A small sound classifier, trained from scratch.
Model: 3.9M parameters, log mel input, arch tc_resnet, norm groupnorm, activation relu6, depths [2, 2, 5, 2], widths [128, 160, 192, 240].
Training: adamw at rate 0.0037, 15700 steps, batches of 128.
Rows from block 8, named by matrix and row number. Rows with one number belong to one channel. Each number is 128 + 24 x the weight over the matrix's rms, rounded and kept within 0 to 255. All counts start at 0. Numbers have three digits each.
# convs0: first width-5 conv (model.blocks.8.convs.0.weight, 192x192x5), inputs 0-23, a 5 kernel for each
# convs1: second width-5 conv (model.blocks.8.convs.1.weight, 192x192x5, transposed), outputs 0-23, a 5 kernel for each
convs0.110:110132117119078132117126169119135116092107123149122133107136133113135137153150131144150135116136109132126119115117094090091145172130122086095151138149185126121117099133082134111122101143121067118139118100115110141105121149178113080131154147120099179193141082112139114122102108121175157147128128179146123123115140122137134151125162096125144128122109122168086108
convs0.111:092063082052094121107091116094175177157160169123130136135152142129106115123126121104109120114119132160170095101102073022066062084124136123141132142112084080103105099078061069103139105100114105066115135129127059113100104125130095140147126119131093126104071147139144135132123121128128133125121131131136087102061110072117111123119123119117100116142098080109126110
convs0.112:114106099106089168173170177166137135144150138130127119117125130138154158158110116132129124123112104105107144140146146151129133133139154120122126100091140140133128120143113123155174146122123132143174168165156151153146139141160163169133142160167161186174175163145121116119146138134124139143148145147157152156160178179179168157153153182170158153175140138138142151
convs0.113:147116118144126163146110158130143101105114142116069092091080130123127125139129114128123126179137118101085111118117051086108150164122156157135151093083155169154103110059146117097057125122092115103187078101114111103109083143108107117107104123074124122104089141132171118094155139149169143086128135107132122110125116091092116145114095130120134101143116098135093137
convs0.114:084087093097115195195187176171124135150159148138136137127137140143145148138130124112111112121118126129121148138134127133144148124112123140115101078072147156158138135123114135159178167134150151156155140154166136138133120167183132126139145138158136128130167139139129118127127117117133157133143151139145161140162138132163147139141144165156151152141133137123128124
convs0.115:079082084118094135138143172158135133128109111134119112091112111126128121105130129154138113111108108125120121113127135120117110134139110114116110068094150141117108130110114152150150138149135125153156143139120146170156136138128134164119119094154122118133127133129125111108161136110110131134135133138142125138133149159149154139142128149143175167133116106074091108
convs0.116:082083116136154159141120088092167148114104124131153142139149122123118133123118115134143137091105108128132126125133131141119130117121113113079100141095153148127100090106069062116122093127148173145158146147115075136145120127142080126167167128085119143168160119124142142144125125131127130136137134126120171171164144111138150153158132151147151121174094108114105102
convs0.117:103073080088085095111143142134130120110095127140108103111121088130125112097129155134120116134107096126130078121129100104152154144138123153111097103090172148120121130106100115141127176140129107128144131144141107141144152176147087113103096109114121137137102150195160133110150179185195150136124103118129090109132143170102148148122119151171175150130144129082069134
convs0.118:113105103107091118135142141130096111109121132140109113143123120113120127120129129131126121138130133116102104113129098107131188136098125122088113078106171129105123131099125137152127167181131116145138140134158133165153142173147134151113169149134120141135134109136127104099169169159132117080110104112152099159129145151140158142121141191189171150140103114107130179
convs0.119:080087099090093166156156155156125143135131130130125134128127114130140146151129125127128132127122116122127131119114121131127133140138125125097121134101145134132111128139114102140135138137134132176130143151166151165151129139126104130113137134126139139113127126133132127130138133126134130133134143150144151160161158129146139136135133149145154151156120120119145163
convs0.120:107097125097154085109091123093152161168141137133125128133133098121123119119093123132131133082080115135122105061129107117080116091112107163109130137141093094130118124083101106122145097114130116124117178131139137110130123149161102140132113131075111120099111115092124115116086112102117133085139156141144116164141116112103113141148149095114131158122067080131130144
convs0.121:111145152148094104127152151165134094107134155130111119146136135128127127109132123130140146093096120122124149132136128131110108139075071134124161124129111145141129114213127126098101111120117117151140150109103112158142099122095109113143163205092093085101139093116153155127147115083083161088104141143113112183134110118079120124132117080095119122160126125118126168
convs0.122:099122103124139131136142138112141129108108122122115110109123117116126137136095102119124120145145132124126115121123117113130141116130153168131102109100135130134131138148172171182162102114120144127146127139137101122128115141144114119128131138093105114114147133136123117123134130114125125137135144153143137132156138134128124106094110140138150153144126116117107141
convs0.123:142156120065104129112144141141124107127100132122106133125119111123135159144112135140139117173155129084095121129120115086097065129158168171156101126207158150128124106142136177111103149145150135149114130113089148131131111084080062124130137118099132172193139143087091110116178151130115091095095110112127121130115107156113106109113123106103107122138103110121118148
convs0.124:069143149074102133123113123093135153099096080110114081052103104113126122149086077095098111138154124102127161145096120106125100145118129160166131093122167150157164122183131085132130116079167150212109106095100083143121146105135134112123134158097108119105082111115128116106164129115115136132106109073090168169108117105093091091112162130143108158153139089113091105
convs0.125:113108133147149139145148156162136160137136133117121128119145151155144151145110111134132124136136129123129100106122138120139151157161185103122122164142121127130131125137120137145154127124163147123140150136142127148144149156175138133157142122143111158144163159151145148150145137120110117127122130144147187151173180151124126108092111162162178171147103142143127171
convs0.126:121138137140134138141143141136136135130139134119110118101117167160157154158132127133129135146142144144145098109116116109165159150144159147157159143152133133132143144174176170181167138141150153148167167156150147129131133145153155156160166164129142144139122158157148147152129128131127129132128133140137158172165152151120112111100099176174175171159161149156157146
convs0.127:106087091112121122118153140123110130173175147109133148146135149141134130143132137131125142108149151151153110123122128134154136126094131128147139138144135132138149133129124083117116173153144141118123125154146136126131111127150160145137120141169168152144172156160148119143140132111130138100101128137126137149130136133129125092092116181155156140157143144128128163
convs0.128:047116152118069087139152114099103120119125153115085109144156107113104109106116139111122120102127112070105153125080107150120070122110105099167180122187139108119132095136084174164128128106102127151095140132118111147087105099101066075138125150083080141116130136145152137113148112115147148056098113122093115141127090096112102100060085111136112105141116109082147170
convs0.129:139152140104097144127169156149097102111104136129142134123125112129119115138157153144141115100131145137147128137138140137115109083073046105123098099135122128135084066120141101110150192141113120134180149162148121126149156142157199169113079102125084050100115138159175156123164160165177162125122105106128146128167165174131141121106137184164129128120135114118110109
convs0.130:135065113129129090093087083110154178182150136124146142139135102110129130121100114130135137109107120158150154152137144106074101111131116084095122128128084102125129126039122092111118085095136127119108142120142128148106099136146095143132112134060098165125130129133142116110089112116145148084104127158165130157119094064116142150143136136134129173143076113141164153
convs0.131:092134129110094116132106147094106105098118138106106069081112114115130110142118102131133147143116109121117053116117128093147129117137165128095079061144120124126147112163155150139152101081169182138119102105090088090099114143129090110140197134207139126120111164164119092115155133122104122122066109148156101124093094130143107131144106115146176145118074026074111155
convs0.132:134141123106096126137102123129138141148170172146135133151115131118102102096135124130118098140122119117125129133152161135151099108123099144131127130123129117132134154128123124152133116164133162158119147133162191095087117117125123141144146120132122116106105143148159146142108132138128129154110098130123118127109123119142159153147123157158169138111145162175157131
convs0.133:097099186172164146142158178162132123138156122120149137146143105099106111126128110096105131120100122158146100125133132081151143153085120166108127111130084094082092112093147138118139094167135099110157177110105155118096122158165122136131116119115121114149168118106081129114086110114126127138157150167110096079088082110151132120112096125129080091090117116102146110
convs0.134:159172161157147132132121113108124150160147139115127140131120124131132135148136140129141146147133159136133139095098068085114109129099123121153138162164117117124130152157098102085093134109102103082169157110084077133153147153149095114123135134099125138128167170144137130133142133130139144130134136137117154132108124119145125127125109170162140122124098092086093140
convs0.135:136145153142148082106136143136138167142128109139122101128123152149142152147133124131124122155163175160176082111108114100160152115140170128122109165121107085114133142110147156165153127114112149128131123130095097082101124135144113111154129117172131129142139133127118131116139120124159165135121108094100127142114098084130117117111095148134124125125106095075117093
convs0.136:122120133155132144123110103118160154144146146157172163137150100107110109097105102113114111126130128130130162148159140147104122095101084136146135150124139123129133127167152128105132119122134140154168154156158147121104116140135128139117149132112155159172147132147137124129125121131117097144144111097112131154157160152147122126119119140140135141141122140128141110
convs0.137:121124130130130144140133136142139131129121123132137138134135103099101095096116112110108115119119117117113155147150146165115102113100095148159155159169127125123124121167143155148139120117120132133158161148142140118115122122123125114109107119141148131138128134130127124128121121122120122134127139127108134143131142145147139135133129135133136138139155144155154151
convs0.138:095145149119131110112103094111090118154154129158148122121141140112126126111150124126142130105117134130127150125109098086119105098084108136110111125138115130142130136113082081106068094114130121106076097085103083126129123138105119137128132147123134147139134129126137142153097112133138111135130135129101118134114124125154137103127143141128137111094113090085116131
convs0.139:091141139170156161132145112122169170128099123132152149101126111132121126137110134137129172161155134148168107129147131109169123117135109140106095091127175112147144116122136086111067089087114091096103135123096119109109106118136113075121125100132092088131143114108101108135087080123133169120137128124115167124118121142107112125113131121108097095126104116128114096
convs0.140:117127163160148113106139103119137166129140156093127089163109096157108152096111185116127117123073151163135161097140103166127172084153118201128155108128107102156091138128125129104140150093103116200108108123079096103111086132105124114122102109117133104103125150162141118155118162100130105116137072125178086122104120129115138111117161144138144119145121124109118160
convs0.141:088079110160167125125127111090166174172179115138163140148153133164115134148137116096129145068098168202141149141134077064155123125115158114096085077126155131128117127108138080126118072109106135117122137109071095133083132145177121121125105139134117120142147124110130122130098108098103155178154130138142121067175132151146131122112123144128112104124118107114096118
convs0.142:123186128139114080097107105101112148168147127136128129173165138140134130129106102123128117120121128152127129122114125148108120072099113130130098106150093116138156155057083107090065135146112115133113140157159161133142134134137119134145112095111120133129143138142154122118128114112116139111101138107130115116149144158127132119097122139147146149140068100131135170
convs0.143:137149155172177147116086115098158126146168134148153126144131105116099114115137122108116123117102171164154179154106081134120109118120113109118119103122148148141092111146143137112121118137126149121140155135131117093117109142140126113127122129123149146167129099128119139107123122145154115113140145121104127134156159172140129101107136126141135125121103141097112109
convs0.144:113146190169169117107099107093157104097119103136176144197133123147066125156125151103132164143173172182139109139170095103146174114104141151123141149126153156148139113111080104110095107117132153198176124099123073075104127150114131110187167151134125159149132075087098131107111099118174145162107106116139137099122136115152128139124111139115111143089120150100141147
convs0.145:161172165151155150124086057100157133116124131132129137138117122120107142155114128110175168171138149116102146126127123159099149101179144157124136156173172157107106105134103107148129096129152176140142082114101109129131104118115129136127131094121122125144127108102096124151130150125146102097073097092109131108126119100157129120117140133104112163137134151117136110
convs0.146:119163170154176113080083102090139124137139126168121130157073108158108151117129160107172142142118174181165152108141112112153153115156165120107124120172096103093089083129125129139125148125143164151141129110142113093105149126132122166131123128117134120138145104118129126158097096139135111128127127082100116112117190143173151121128121150090135110114146172136151127
convs0.147:107149163157151124098132132134088116106114111122158146132128139150144128140127124133149164121145175160123126146120111095161125168133144149114126137130076097103115120106121132149159097110191157151131131117115113112121144164154103094134150126124100123116125099089113119135112125149132148138116140123125122154095143147163145135125143139140107158142175170148132178
convs0.148:102100122103084186166132124123122112109106087147150132128118077075075086097086094108133145120138138120125113133136139153085081076089105167173154132124144138121136124112130148143134146144165124147122120107126140079089113115110140139125119141069067116113113107107100105107082086072059088158158156159169113102115141156102115114109122122114116138139171158146146133
convs0.149:069064098135130157152141112114169138115110125141149148132144091102098104111129119112117115113099096132146108144138132162072122143129129104063076128121154163150131146089083096094113078122153160142155139150124079152128154138141108113149159137054081156156149127162162128139134130095105130125120110091088154149130151087109135138130130139125127116128106098122074061
convs0.150:137177207148133115087119123091131110109108138103163114129134145151151136157145145164146147189183166163139104123117121103140140153155158177120143179083125127118108105135167156150115127138153124137146122102113119142124144144120101130190168159107154135177159121108111124147150138143130133149121097096130091103133101112131144137138122131118149146140159149132112151
convs0.151:120112085109173090115136062107181152133150147137142122129135097114125130133088108102147165124098125151110139119156089108135102126128135100118141129148114095094127113080137102096132130159144159148101150169127101121108120170181075043055108103081093115132083116112099106158015085096114158165136118121145117114154140150149137117097102119107105118111182144118100058
convs0.152:153192166160152138129144127113147126137127135165134126138095090175085180112115185100175115136177177196167146076150078102136183118180120111138111084150095120142118123112149112110112115127144142140121138099128090101133132147139093139152180179115124136151142121115098110111101115122143106148140122119126105121123118105158117115115111125114118119091102151084186113
convs0.153:157136123122110157140131100126116123119095124154130143131118081064096093096098140156145158115063106103139116117128134129126115107087079165112108123065109122100110123157143138137156138094092097120100096087108109116109149152131132136139127142121073065093059126079081087100097096103134124114107103088097092079122134153123108101114118125115138097096153163180134136
convs0.154:125188154166150082121120125114147132140123122126133167112123159128134109146166119161148165107128167154190130108126120132172130147117147119136143101047083106096133090162146146139147128172126114120157087103114114133121150160083100097124117170135112119159127113132110117115117107101152113127119099131142126092127148135157129124135151120106146132117172140137127113
convs0.155:129158155156181092125111142114120111122111097129133147144122133133112138127136144117153153145151189173134163120147094096127156118112128080044140159158081134119110105161105147105103126125153187122154138119131151113116144162187108162145145117116136160178155079102099118126118117113152169136140108101106118132170172168151142118129102144126139128152142171179127121
convs0.156:041067066113147160119160129126143123119163152118165143132123121129105137122118122116141127108131160147159153114146108105107121093172130134134121120157129127143088084152168118144130154150125120147112111134124117111135125128158122117099125113089095098164140121114120149161132107113127161142170173138132099125152125128154129161145116133123103153158138105115134105
convs0.157:138141132126125154155148146145140142148140140122118125123123105101112112115128127134135143136134133130130140135143137140108106109113115149145142136130114107105103106141137133153144117117115119122122133129132130118115115111111132132129140138112100110094104135132133137145152152150142144145134128131123122137125128126134125120120112115117117121119149147145145149
convs0.158:141144126098098109097113107116109136127122122125147139145144153144135124121167164147139140155147162175200107075065069073132136139106134088113079111134108086070064076139121124098110153123118131134100093100118120138137140118108111129101131119157132108156138138149150160158140145155147153125134127140116132140116116144139138117117116120104100109102135154111152148
convs0.159:128128127168141175136130163164130146156146146158152136125131121141113109114135130131134134140136128157144152127098123122130150095126133123124090128143105102103079082142133126127110147106105123118134120105121142118113116129145151142107102130119102097177100152148138140140146157142139145132138139107124119121127142140149135116114116129122104088103165126129123135
convs0.160:150145143124120105083088105102092125140141131112113121113157112124126128119103116124121118154157119103182085097085100146069088101090099144147138131143149147153138122137139131092101171148130115108159156144148145114106100107094107112136116120083072118121111128123118140139101117124155156095125142121111102131161142136112104124127126135133154152160103100105117120
convs0.161:146086123124140102047101162118120119146153119148185121089116133149126143112134135069097126144098149197133115081124137111149168124152177131112131068092117130122106113147141111181160168111060083143120117122135105106099099114146162141111103128171131112158129168167129109079157167102119124102125158132118093089111105102172124119148116149134140081116129114126095109
convs0.162:082072080128142149122147078094134129122113120132162176131141118156143144132124133118140152096116138175130162152147101103104104123158134118163101096109142131119096086136161105088109083155160153131142157147115103083108127153158133088142151105088068096142141064089121165156065080087130154134137138136143161164139137133128124143170123170144127121134114096083130143
convs0.163:143119106088085090136143131117095108121126128112121120150120145107123079138127101122088083139090123125116150135117140054175114123110140180157120105102131175132144128164164130131108117146140130151136169148102129132125113130106090139175180170179103077096120150111125138149177149111094094167114064129137140175121075117147125109124111122133116129134116136144113131
convs0.164:136166161138139119107104127112128138128125119133135175155173150118125141155122114129130138097133190157126064081037152157141151154141151100111072132100107121105108129126101086060085088112137148157146087121155130124150145149141128135118110144137132107076133122112126114141120119126097095094140120102083146123110120102124131142139140176133098125107101146176164109
convs1.110:156143140125123117106114116117148137139149140150142137138136136172076089072167177068070035132129132128117146130134132137161143134133137151143140141137128128113126115152146141140131145144141140138140120150139115139133138135135128136118104111147127127137134139136149140139132157140163113115125139152122135140129131131080131127119106134136137132138107121118122149
convs1.111:148149148152157115118125129140128126137139134150149151153150108100101087077081078059040020132133138136138133138144150165147148147145148151152153155157118134134153153153156156158159185189192192190181185178171177182184184184183159154156152154185186188186185153149151148148097091107086068055074098102106162167172175171133121119128103164165166164163123143140124121
convs1.112:148150143131130123106101106127123110119119140118118132134142092100098118118097105096131134133125135128138099117136127111119121109121112134134134137137135123132119112142131123130141099100104103102126117118113112102107109106100104100112117114106104109107101118109109099106134125129125143149147125101091107108108111109118096093098080106110111111107112103109115132
convs1.113:120119110119104101111096108119108101102106101116117116118116166189133112126157180139104087098113102105108118112106119116118126114114107122120118116116090084092067097121128125124124154158157152152127148149126128154155155153154136135131127142162152165156154147143144140142116126149183197150177145077114140148150147147097134131134123151159146147150126141138138150
convs1.114:110115111115116120142137110101119108104108126103099106107113119136103110138121114100127143097097113111112092111107092094112114104104111108110115116117120117128121093095090097121118121124125124121121125143125096130129128126122125117115124137126120128119118137130123109120083082122129142140157148114120122129127129132099113124122106128128125125124131103099116130
convs1.115:141146147149144123122116123119121126135139137143143142146150173205150140134171209141089102127129134130133150164152148156152147147145145146146147148149093117112136137151153157162163123126131130130133125125136131123125132129125119120122113122120121124122127141138133135139132142150173178107134158170172122129129128128120130129130137121124125124124142123119120130
convs1.116:154147163161163141143151129098143136153154153153163162163160117075116137152129083031056097137123142137128137142127123138161152157161166160160162166169146149133122104147144152161163131133134131127110116129107103130131131127122119110099112113116120130131124135124122120125163113083095136047079123159156119123126122113126141135141103123124122120116110111111129120
convs1.117:140151153157139093115095109101086082088108109124136138148156241242199145153223226164085080100119114127129117134137142156144147148150148139149150151153062092108094101162156157158163113120120121120127158135107105111119119113112119112104098092114115124117122125118118116113114161171180161098120131118108095115119105108110125132110097114114116109107111086079084129
convs1.118:144147146155161099101100092091119118127130136134139141146150190205180143168173205180089124123123125126144123138152148139144151148146146148150149151150120118126080080163168165159161132139143142142143153135164134131131133128132127127124115139132135141135137159140125126136137174167143144098112090089041125128145135140136116093107073138124126129130146100126106126
convs1.119:141140142144151159158164152129120121139113137143141145144148152162146160139136151126145141143139140135142153150150146148150151146144145145148148150152116132133137139143138144158155139143147146142132159135138136144148154151140135129120121130141144156153150154139132133132094113116126145108146147144133129132144138138120136148144133132134140140132162143127148150
convs1.120:140149149153155138130136137135125132146138139142142146146148115132141146161098095124129149120125137139153114126130135148136150141146155147149150152153109121125127139145150150151157134135137140139154146120127124139138140139137132134133128131145145140142139138137137134130136134138128095067078050045093125127124128130058084087050057131130131132130117094099113125
convs1.121:136136148147138098103115119124145143117154139156156157150141116083120097098137088128072077091117144139135127133136139123158114146133113147149146145140158141152119101165159149140153149142147147146135119137048150143147145141149164133161161162153139145156148150139151152155093109158143114150126167157130165147144116134158137130072116148153139143156131101129125131
convs1.122:131123134142149129129118103101123119122136135134133129136141154148137162153136140123115113129130127135141120113110119136127123135137126138139133132130096085086080079165156147166182128129130132128139112085100105133135134132129127130130135140130130130129127143139137134134098136136104129068086101112145136140142149135125139137145150133132127132128111127128131149
convs1.123:082086081096097083082084072080077072099097109083090094100091163151169135153156141164137128080084080077070106081075092084095099078083088087090089093089083082083072063096107111100103116119123129134122115134168138114120120127128126148184165126119107112137138126135107125149156112146133140103108098075066082117123115115102092093076105121129128129135115118155119130
convs1.124:107130128112114089118118116085127126109154132125127123128123134151105153137121166080158116098121112131118118130132111100124142130131102127121120120117138116128129076135140134116174131126129132130199126132093079129125121123127160143125143119138129128140131143118133127134113125171141178118093128110136129114142097124171115155128114122123135119121101139151120112
convs1.125:140138125121133124120121123110124109121134131126124124119128138144139142108133123076134138141124123122131106121126123127115124115112108124117113118117138141105091071131130128126134135135133135133154123111128139140140140137135132142137139134158151142136120128142146147142110134142157135104098112144146142143140141137099142138148139141141142142136112119106115134
convs1.126:120113132141136123114105111103108106117123108116124133139135105126125157144130144111143144112112112124129105095100112103118114114134116128125126129130134100095098095152133131145164122124115116115123093114143108119119116114112142127131121119124112112107108116110112116117092108122112127096085118117104132130128134132107109105138124118120119119116137135102110132
convs1.127:135150156152145139147157154139141134135142131131137145137141103144140144139096100101125113117121116124130144148136120104129139119120116140142148144142153137154151157141136146145132149149150150150133163129122099154154154151145137153158161159153157157158150131138149148139142136123130110078091110115127148151145147142090091097094114146146144148138094095108132152
convs1.128:117129097122123105111134128104133135130154140127141142143126122117135075111152147159078101110117132123120151127122122135143109113107121133130128130124150123144137106131127121135121173169172178184097106124066100177177171172174183165171179176187167170177176157165153158152119105110125074153134145101128176172170137141116127112132126184178168167175123135150112122
convs1.129:168166164175188148151156159154160153166178179179181182182185170141088071080192134069051059148160181185194170180174187180186180181172174182179178179183141139149190186174176178165164125130133130124140109109103116124126130129125126130107082103123131136129139132131138140132136155153134128139122104092081130141139130122146109071109106124123126123118164151123136107
convs1.130:147150149151151126118118117125125127146135126144143146146150122130116119108107103100107112126129136136148121134136149162137144141145148150152150152153119115120128157157155152154163129130132133133142135119126118133133134132131127132130124125139137136134133130128130125122123130120115083056086069084090126125124127125095114089043074125128127128125086075095109116
convs1.131:110103095111114107110109100089121106105108120116116122117120070139135159138101178128124117103109111113132094091117112098109123111131118118123120117113116105083076080137126127136163128132128130128185129124140112131133131127126120139149139143138142133130128131120125130125096113154134121059000113122188142135136127130094097138145110126125125126128121146094095105
convs1.132:133133126131129163116113119136123112114143136125132127128128165140151155154135156150167150130130124128127142122122129133120125130122124125122121121123170130132114113120127122119103127132128125128133104106088117128126126125126134134130134136120126129129133118115127117124136076080081101129143125113109127126127128129125119097093097130126124122122120125125120131
convs1.133:133099096094108125143141131134111114123124134117112116110111109104105150151081087086157165116098109106113100102109088107097106092106110110110109115116112140134115129129118144130110135137135137139154161105157122139135132139141141143139143174133139122115117137133148161149102099147150091117075103071021123141141146133140126087094099135144130136120105105150165193
convs1.134:116126119146137113110119119130126106095109130119132133130132121089105089142116089135108168125124125125128121126128122121127127130135134131134139142141149140108099127133142146141135149149148146140152142148140129150146146145140128146143141136168159151150143143134135136130131144144142105128116107088104140140141136143102117118123130147150143141138131126147131141
convs1.135:092108082087088089084077092084105103104115112089097105111100122058019093123142126078068138099109100095105106111099100109096091085090102090093094096094093115104106082099094104105104146147146145144155158152093094139141131134141133130134129143150141141152135145148147150148087123099097111156141127104091162153146143149127110127120080153144149142128129152141126155
convs1.136:116110114118119152149132122116107088106117132110115114113101117113121113132120094118099161110106090099104109115108126114110108106105115116108107110108154155164135107112106102091091119119118115117138117124098095113117117114112131113106106105101100112118116118123116118118108102121123127110145116112122120116112114116049095118140145118124121123119124125127114134
convs1.137:122118110122127124112118108113131131127135133129124119116120108116119129127116102130116129118126126124124124125117128127122120123126123126123125124124139152143137132117115123117121130132132133131131130127142145131132131132136126124128135130136128138136139130133134138141135124126130119133118142123131130128127126131121124139144134129132133135133114111133130135
convs1.138:160161164157165134117129126087144164139123144155158160160160172152142145062105096114113037122137136138176155148144137157165168161162155165166166164164118101098112119163166166149155146149151150148137127118133125144149153148147136108083066087141145148146140115103123119134129117088101151096059088106091129137136134132171132075122151128128132134121111105111127113
convs1.139:124105125100127137131143136113131142150152147128130130127114134115105110127146111067065126138107126126113122107103098143137120129127142124123125125129122121122110101144135125123113116114113112116123117125138099112111113114108113110104133119084108121114121117107099108106103061126099042112088106165115103106116118085097107104122120105114110110104091060099146171
convs1.140:146129149141153152147159137140160133145147151164147148141139136103163099162142101166096169147145143136140126154146163124147146164131147148143144144147144157131155128130143151145135154148144144155122125087137134143139146150154146142157130165159142143132127148137120137141171103129081168140106130085058149157135152145130127145091087137133138131131089094105099159
convs1.141:158130135149141131137127126116139132157133155125136132127125062115139167160099105112150159105139124127138127123144128117122140127155158133129125127128113125139122112144140124144139128129129132131143132111106149130127126127128146151133140145124113121131128140133125124123124088056094076081124059127139118125112131126074129109103101120130126130125092086088145160
convs1.142:196193182160179153147152136173145151140112107178173176178175107121107119122114103109131168174162159154154142147158154158178191165170184169174171171177145151146134120165171173180200084086088090097132127094074065090092093094095083096103108102091088091096096086105101100095158172149142100138152166123093078095088094093120166133109096095094096096097096080140129134
convs1.143:143151117111128163133130127123128121117137126125130123123130117100141129135109100137139173106111113106104166123095115082137101142106117136130121124125158153145153099148138135153127107110106107106118123098105135113111109111109138128116107130099107106111116092116119120113145082110061083129139157125142122116123115116081096114110139097101117110118110157111137149
convs1.144:189162139130156093123091109119155127118124136148142145154142080115147129159064098126095146142136125141149152126130130116158148152142149153139141140136131125115150120128159154165160116117124118126112104138138161108118117120123135147134119141109089092119135112115111107113081096135090089137110100122122126125121119125104112096141141117117119124125124080137081118
convs1.145:132126124123124117114112112126107117116129158121124129131134122115159149149109120125122153130136121114093145132119115111132133141135141136131131136137134120097122144138121116136140140138145147150110173133140123144148147150154122142153156161136140134160160122120131141142134126116097064119135096157147129142151155145098137136143132138136142149143126134154151121
convs1.146:084103114085125096090086102083117106075114101101105103102110135110153096146105085136092159082077091102090128125106079041101084113083112099098111100099141156088121069100099117109107129129138126134128116129150178129125135140140132143142121158130126118140107133120126115117124157111112100120115135115099140144146146139133126138092091135134137130132082079143140186
convs1.147:131128133127136099094114121119120092110098130130129127124138116130112105113108083113112114145136112144139159113131084093144136127130117123122129132122125146118117111140145149137115139141144145146103087089121127131143144148150121138113137154139120146161136140132125119119161148086130130116115124116075138125140141129121116111120084139141140141142113095104131121
convs1.148:149134134125124123094084127122128133130121096153144145143149062099132122096055076095138134125130122115132137154126120135157155144148113143147136141145167127102119122186174172127125137135133136142104118102122097136135135133136124130124128143130131128135135135129137131141135127115097085105116128124093132126117125133119135106101107131132137130131072108112091107
convs1.149:212161211213238131141138140169173154138137144185174175193183105131137136109106112065063083191179181196183197191161134173230216228237192224203217222219163166148189225204180169189198080082087084083061077105153127083082086087080096092085095088061062073078079090070079089093127126138133103127122128145153071070079089092126130136143117074078085088075108120141122102
convs1.150:129146118155122162117133142152130114116104164150155156142140082112116139098063099105152121120115096146144139178133134127110160138120107144151142133115139166115128138130151131172149121117121114117158156154128147115116112119118132132127114088119108108117115133125117107097136147090141106131116112110133131113112105139124071117111146125127126118112057102122138081
convs1.151:135133174186149119124121120132126116139113166152160152157155119126112104116133094075110121130130149151130131106152123138133146159158154156153164166171128136128090135146148159166176141142143144149134145056139111134134138139143123146150152147105129142143137152133122125127094083087105104104088110145135135123136149142126124117125127134137144148136103099121161156
convs1.152:125125118104140107107115107116124115107098121129125120126127113084153085148140084150089153125112102098109139126127108099141112148098137132130135133128148134141123134127129138139132143142148141151153125125126160134134143140147120140141137142129142127149142132129143137133130091094099130136117133144140117129118130118138088116118093135134133129136087073104125181
convs1.153:152152141141136145128120110133144151151155158161162161163172093109116150141076081097119127154148143137122123149162154131148144144157155170168166163168136153139144165119111121132167183181178183180163165191208179187188190187193154157160155180200200194185196161179172171164135112119109114165155159110121196170184183188160163139093069176179173168166116104124145127
convs1.154:127120095095097119110094109114111118106111138106102105104100129108080119109105125081115121099089072093103134130106108127086114089072067108105101110108131086131118119099085103074098143138139142140141168142185148142144139142145131131124127132137141131133133126134138135130107129187146134139148125075054133139142139152124145144076065144139144143142141120134136135
convs1.155:104101095120124102114127118130115100094086110122118115113130136110112109114136070079094110068074085107117175154138120043141119146130121139122126136137117110101092110108142164170162120120122109119094104105078123104103115119119129136129131142123099099119108126120111101111122099088064095115049066085187110102111127142097065101098127106112123103102081059098135175
convs1.156:131116127121118100122129131114111115126126125119126117117117112094102133158127111142130174107133130129115136120115122106119115116108129125118114112115163162151118123124119117139122145147147142140128118080085154135144141149147142166155122143142124135136149140132131135132146139124105103087080099174113138136120146140139138120125091141137147146137097080108121176
convs1.157:129129126128128118121130127128124127126134126127123123125121139139124123124137148129136122133127130130132131127133134136133128124125126127127127128128160138150136143138119121131124127128128129128122127126129133126125125126127124131128127123126128127126127125125126129127129130130126126161128141133133125125126126125123128134126133127127127127128121127122120118
convs1.158:118127126129125146128118118120126128123123129123126129124128144147147145115134150154165145133136128126125121110105094118126136130128125127125120121126132115125129136128124129130127125127126124122126126132123130124124123122119131136124117118128125118126126130131136125127157130152135116154164169157139128122123118119101112111119106125127127124121094102122116114
convs1.159:136152119125139106086096103114119124120110139127129126130118142117122147165147129135150177120141129125125137137129128091134117132145140123122122129129135105110128094130136124134139130130134128129119157124088108134127134130136117138127110117144147142125105137132132131140116115144159173111101111116119138128136138137132124143144091130129130137134145136118130177
convs1.160:147167144142140135154160140121153159132120120150153149147142103108121100126129111112105156136135141120125168145142157158172150129136139152153152155155173154134139134160146116139127103105105105101102101088103072106106107104102119105112099102099105109098099124115098107119142137125142146110127161132138114109100102112117117123123138112117111112117105103126125124
convs1.161:087101094096077078083083100076070076066088081074079087087078162141124132152175144040156166074110096091087095089085091072114096089086088074082092084071079055096094091075079088106078153155151146149123199130119132153143147136144126124129133125162165146143131165167151154140075150138119119085159107099118151180127130133124134130122073144147142146135186131092102182
convs1.162:150141151145168146136124116105140143167162179149147150143150069116151135139085079095109127144153163165154161122118136121126142162163181146146146142149120142124115101161144138144143126132133124132105116092070090127122128128127129126124128120110119124120125115120121105123137101098086094075084130167134110116104113118104133133133095114118123115120073076065152159
convs1.163:114104087113115119118132095120100100116121113118120126123125137160134168126130158136161151101109111109111130127098133124115135098094119116118116123121149127099080119135140120132144144140142139142111108143170106144152147149146159174157123138150143138148151120139131142140093101132171137138168162070078135132144127150170157098052087141143144150151071131135169151
convs1.164:116127116124119125147141138134087119166161155119129124124115045055084135123093105105158129135131148119108144116112104099087118119139138128125124121123160102137126110121117135140130129125133136140138117158174147133134133136136114130137135161141132142155159098111114125120113111087103084141134130119148131126137131124137153121128122117129138138131130171143123123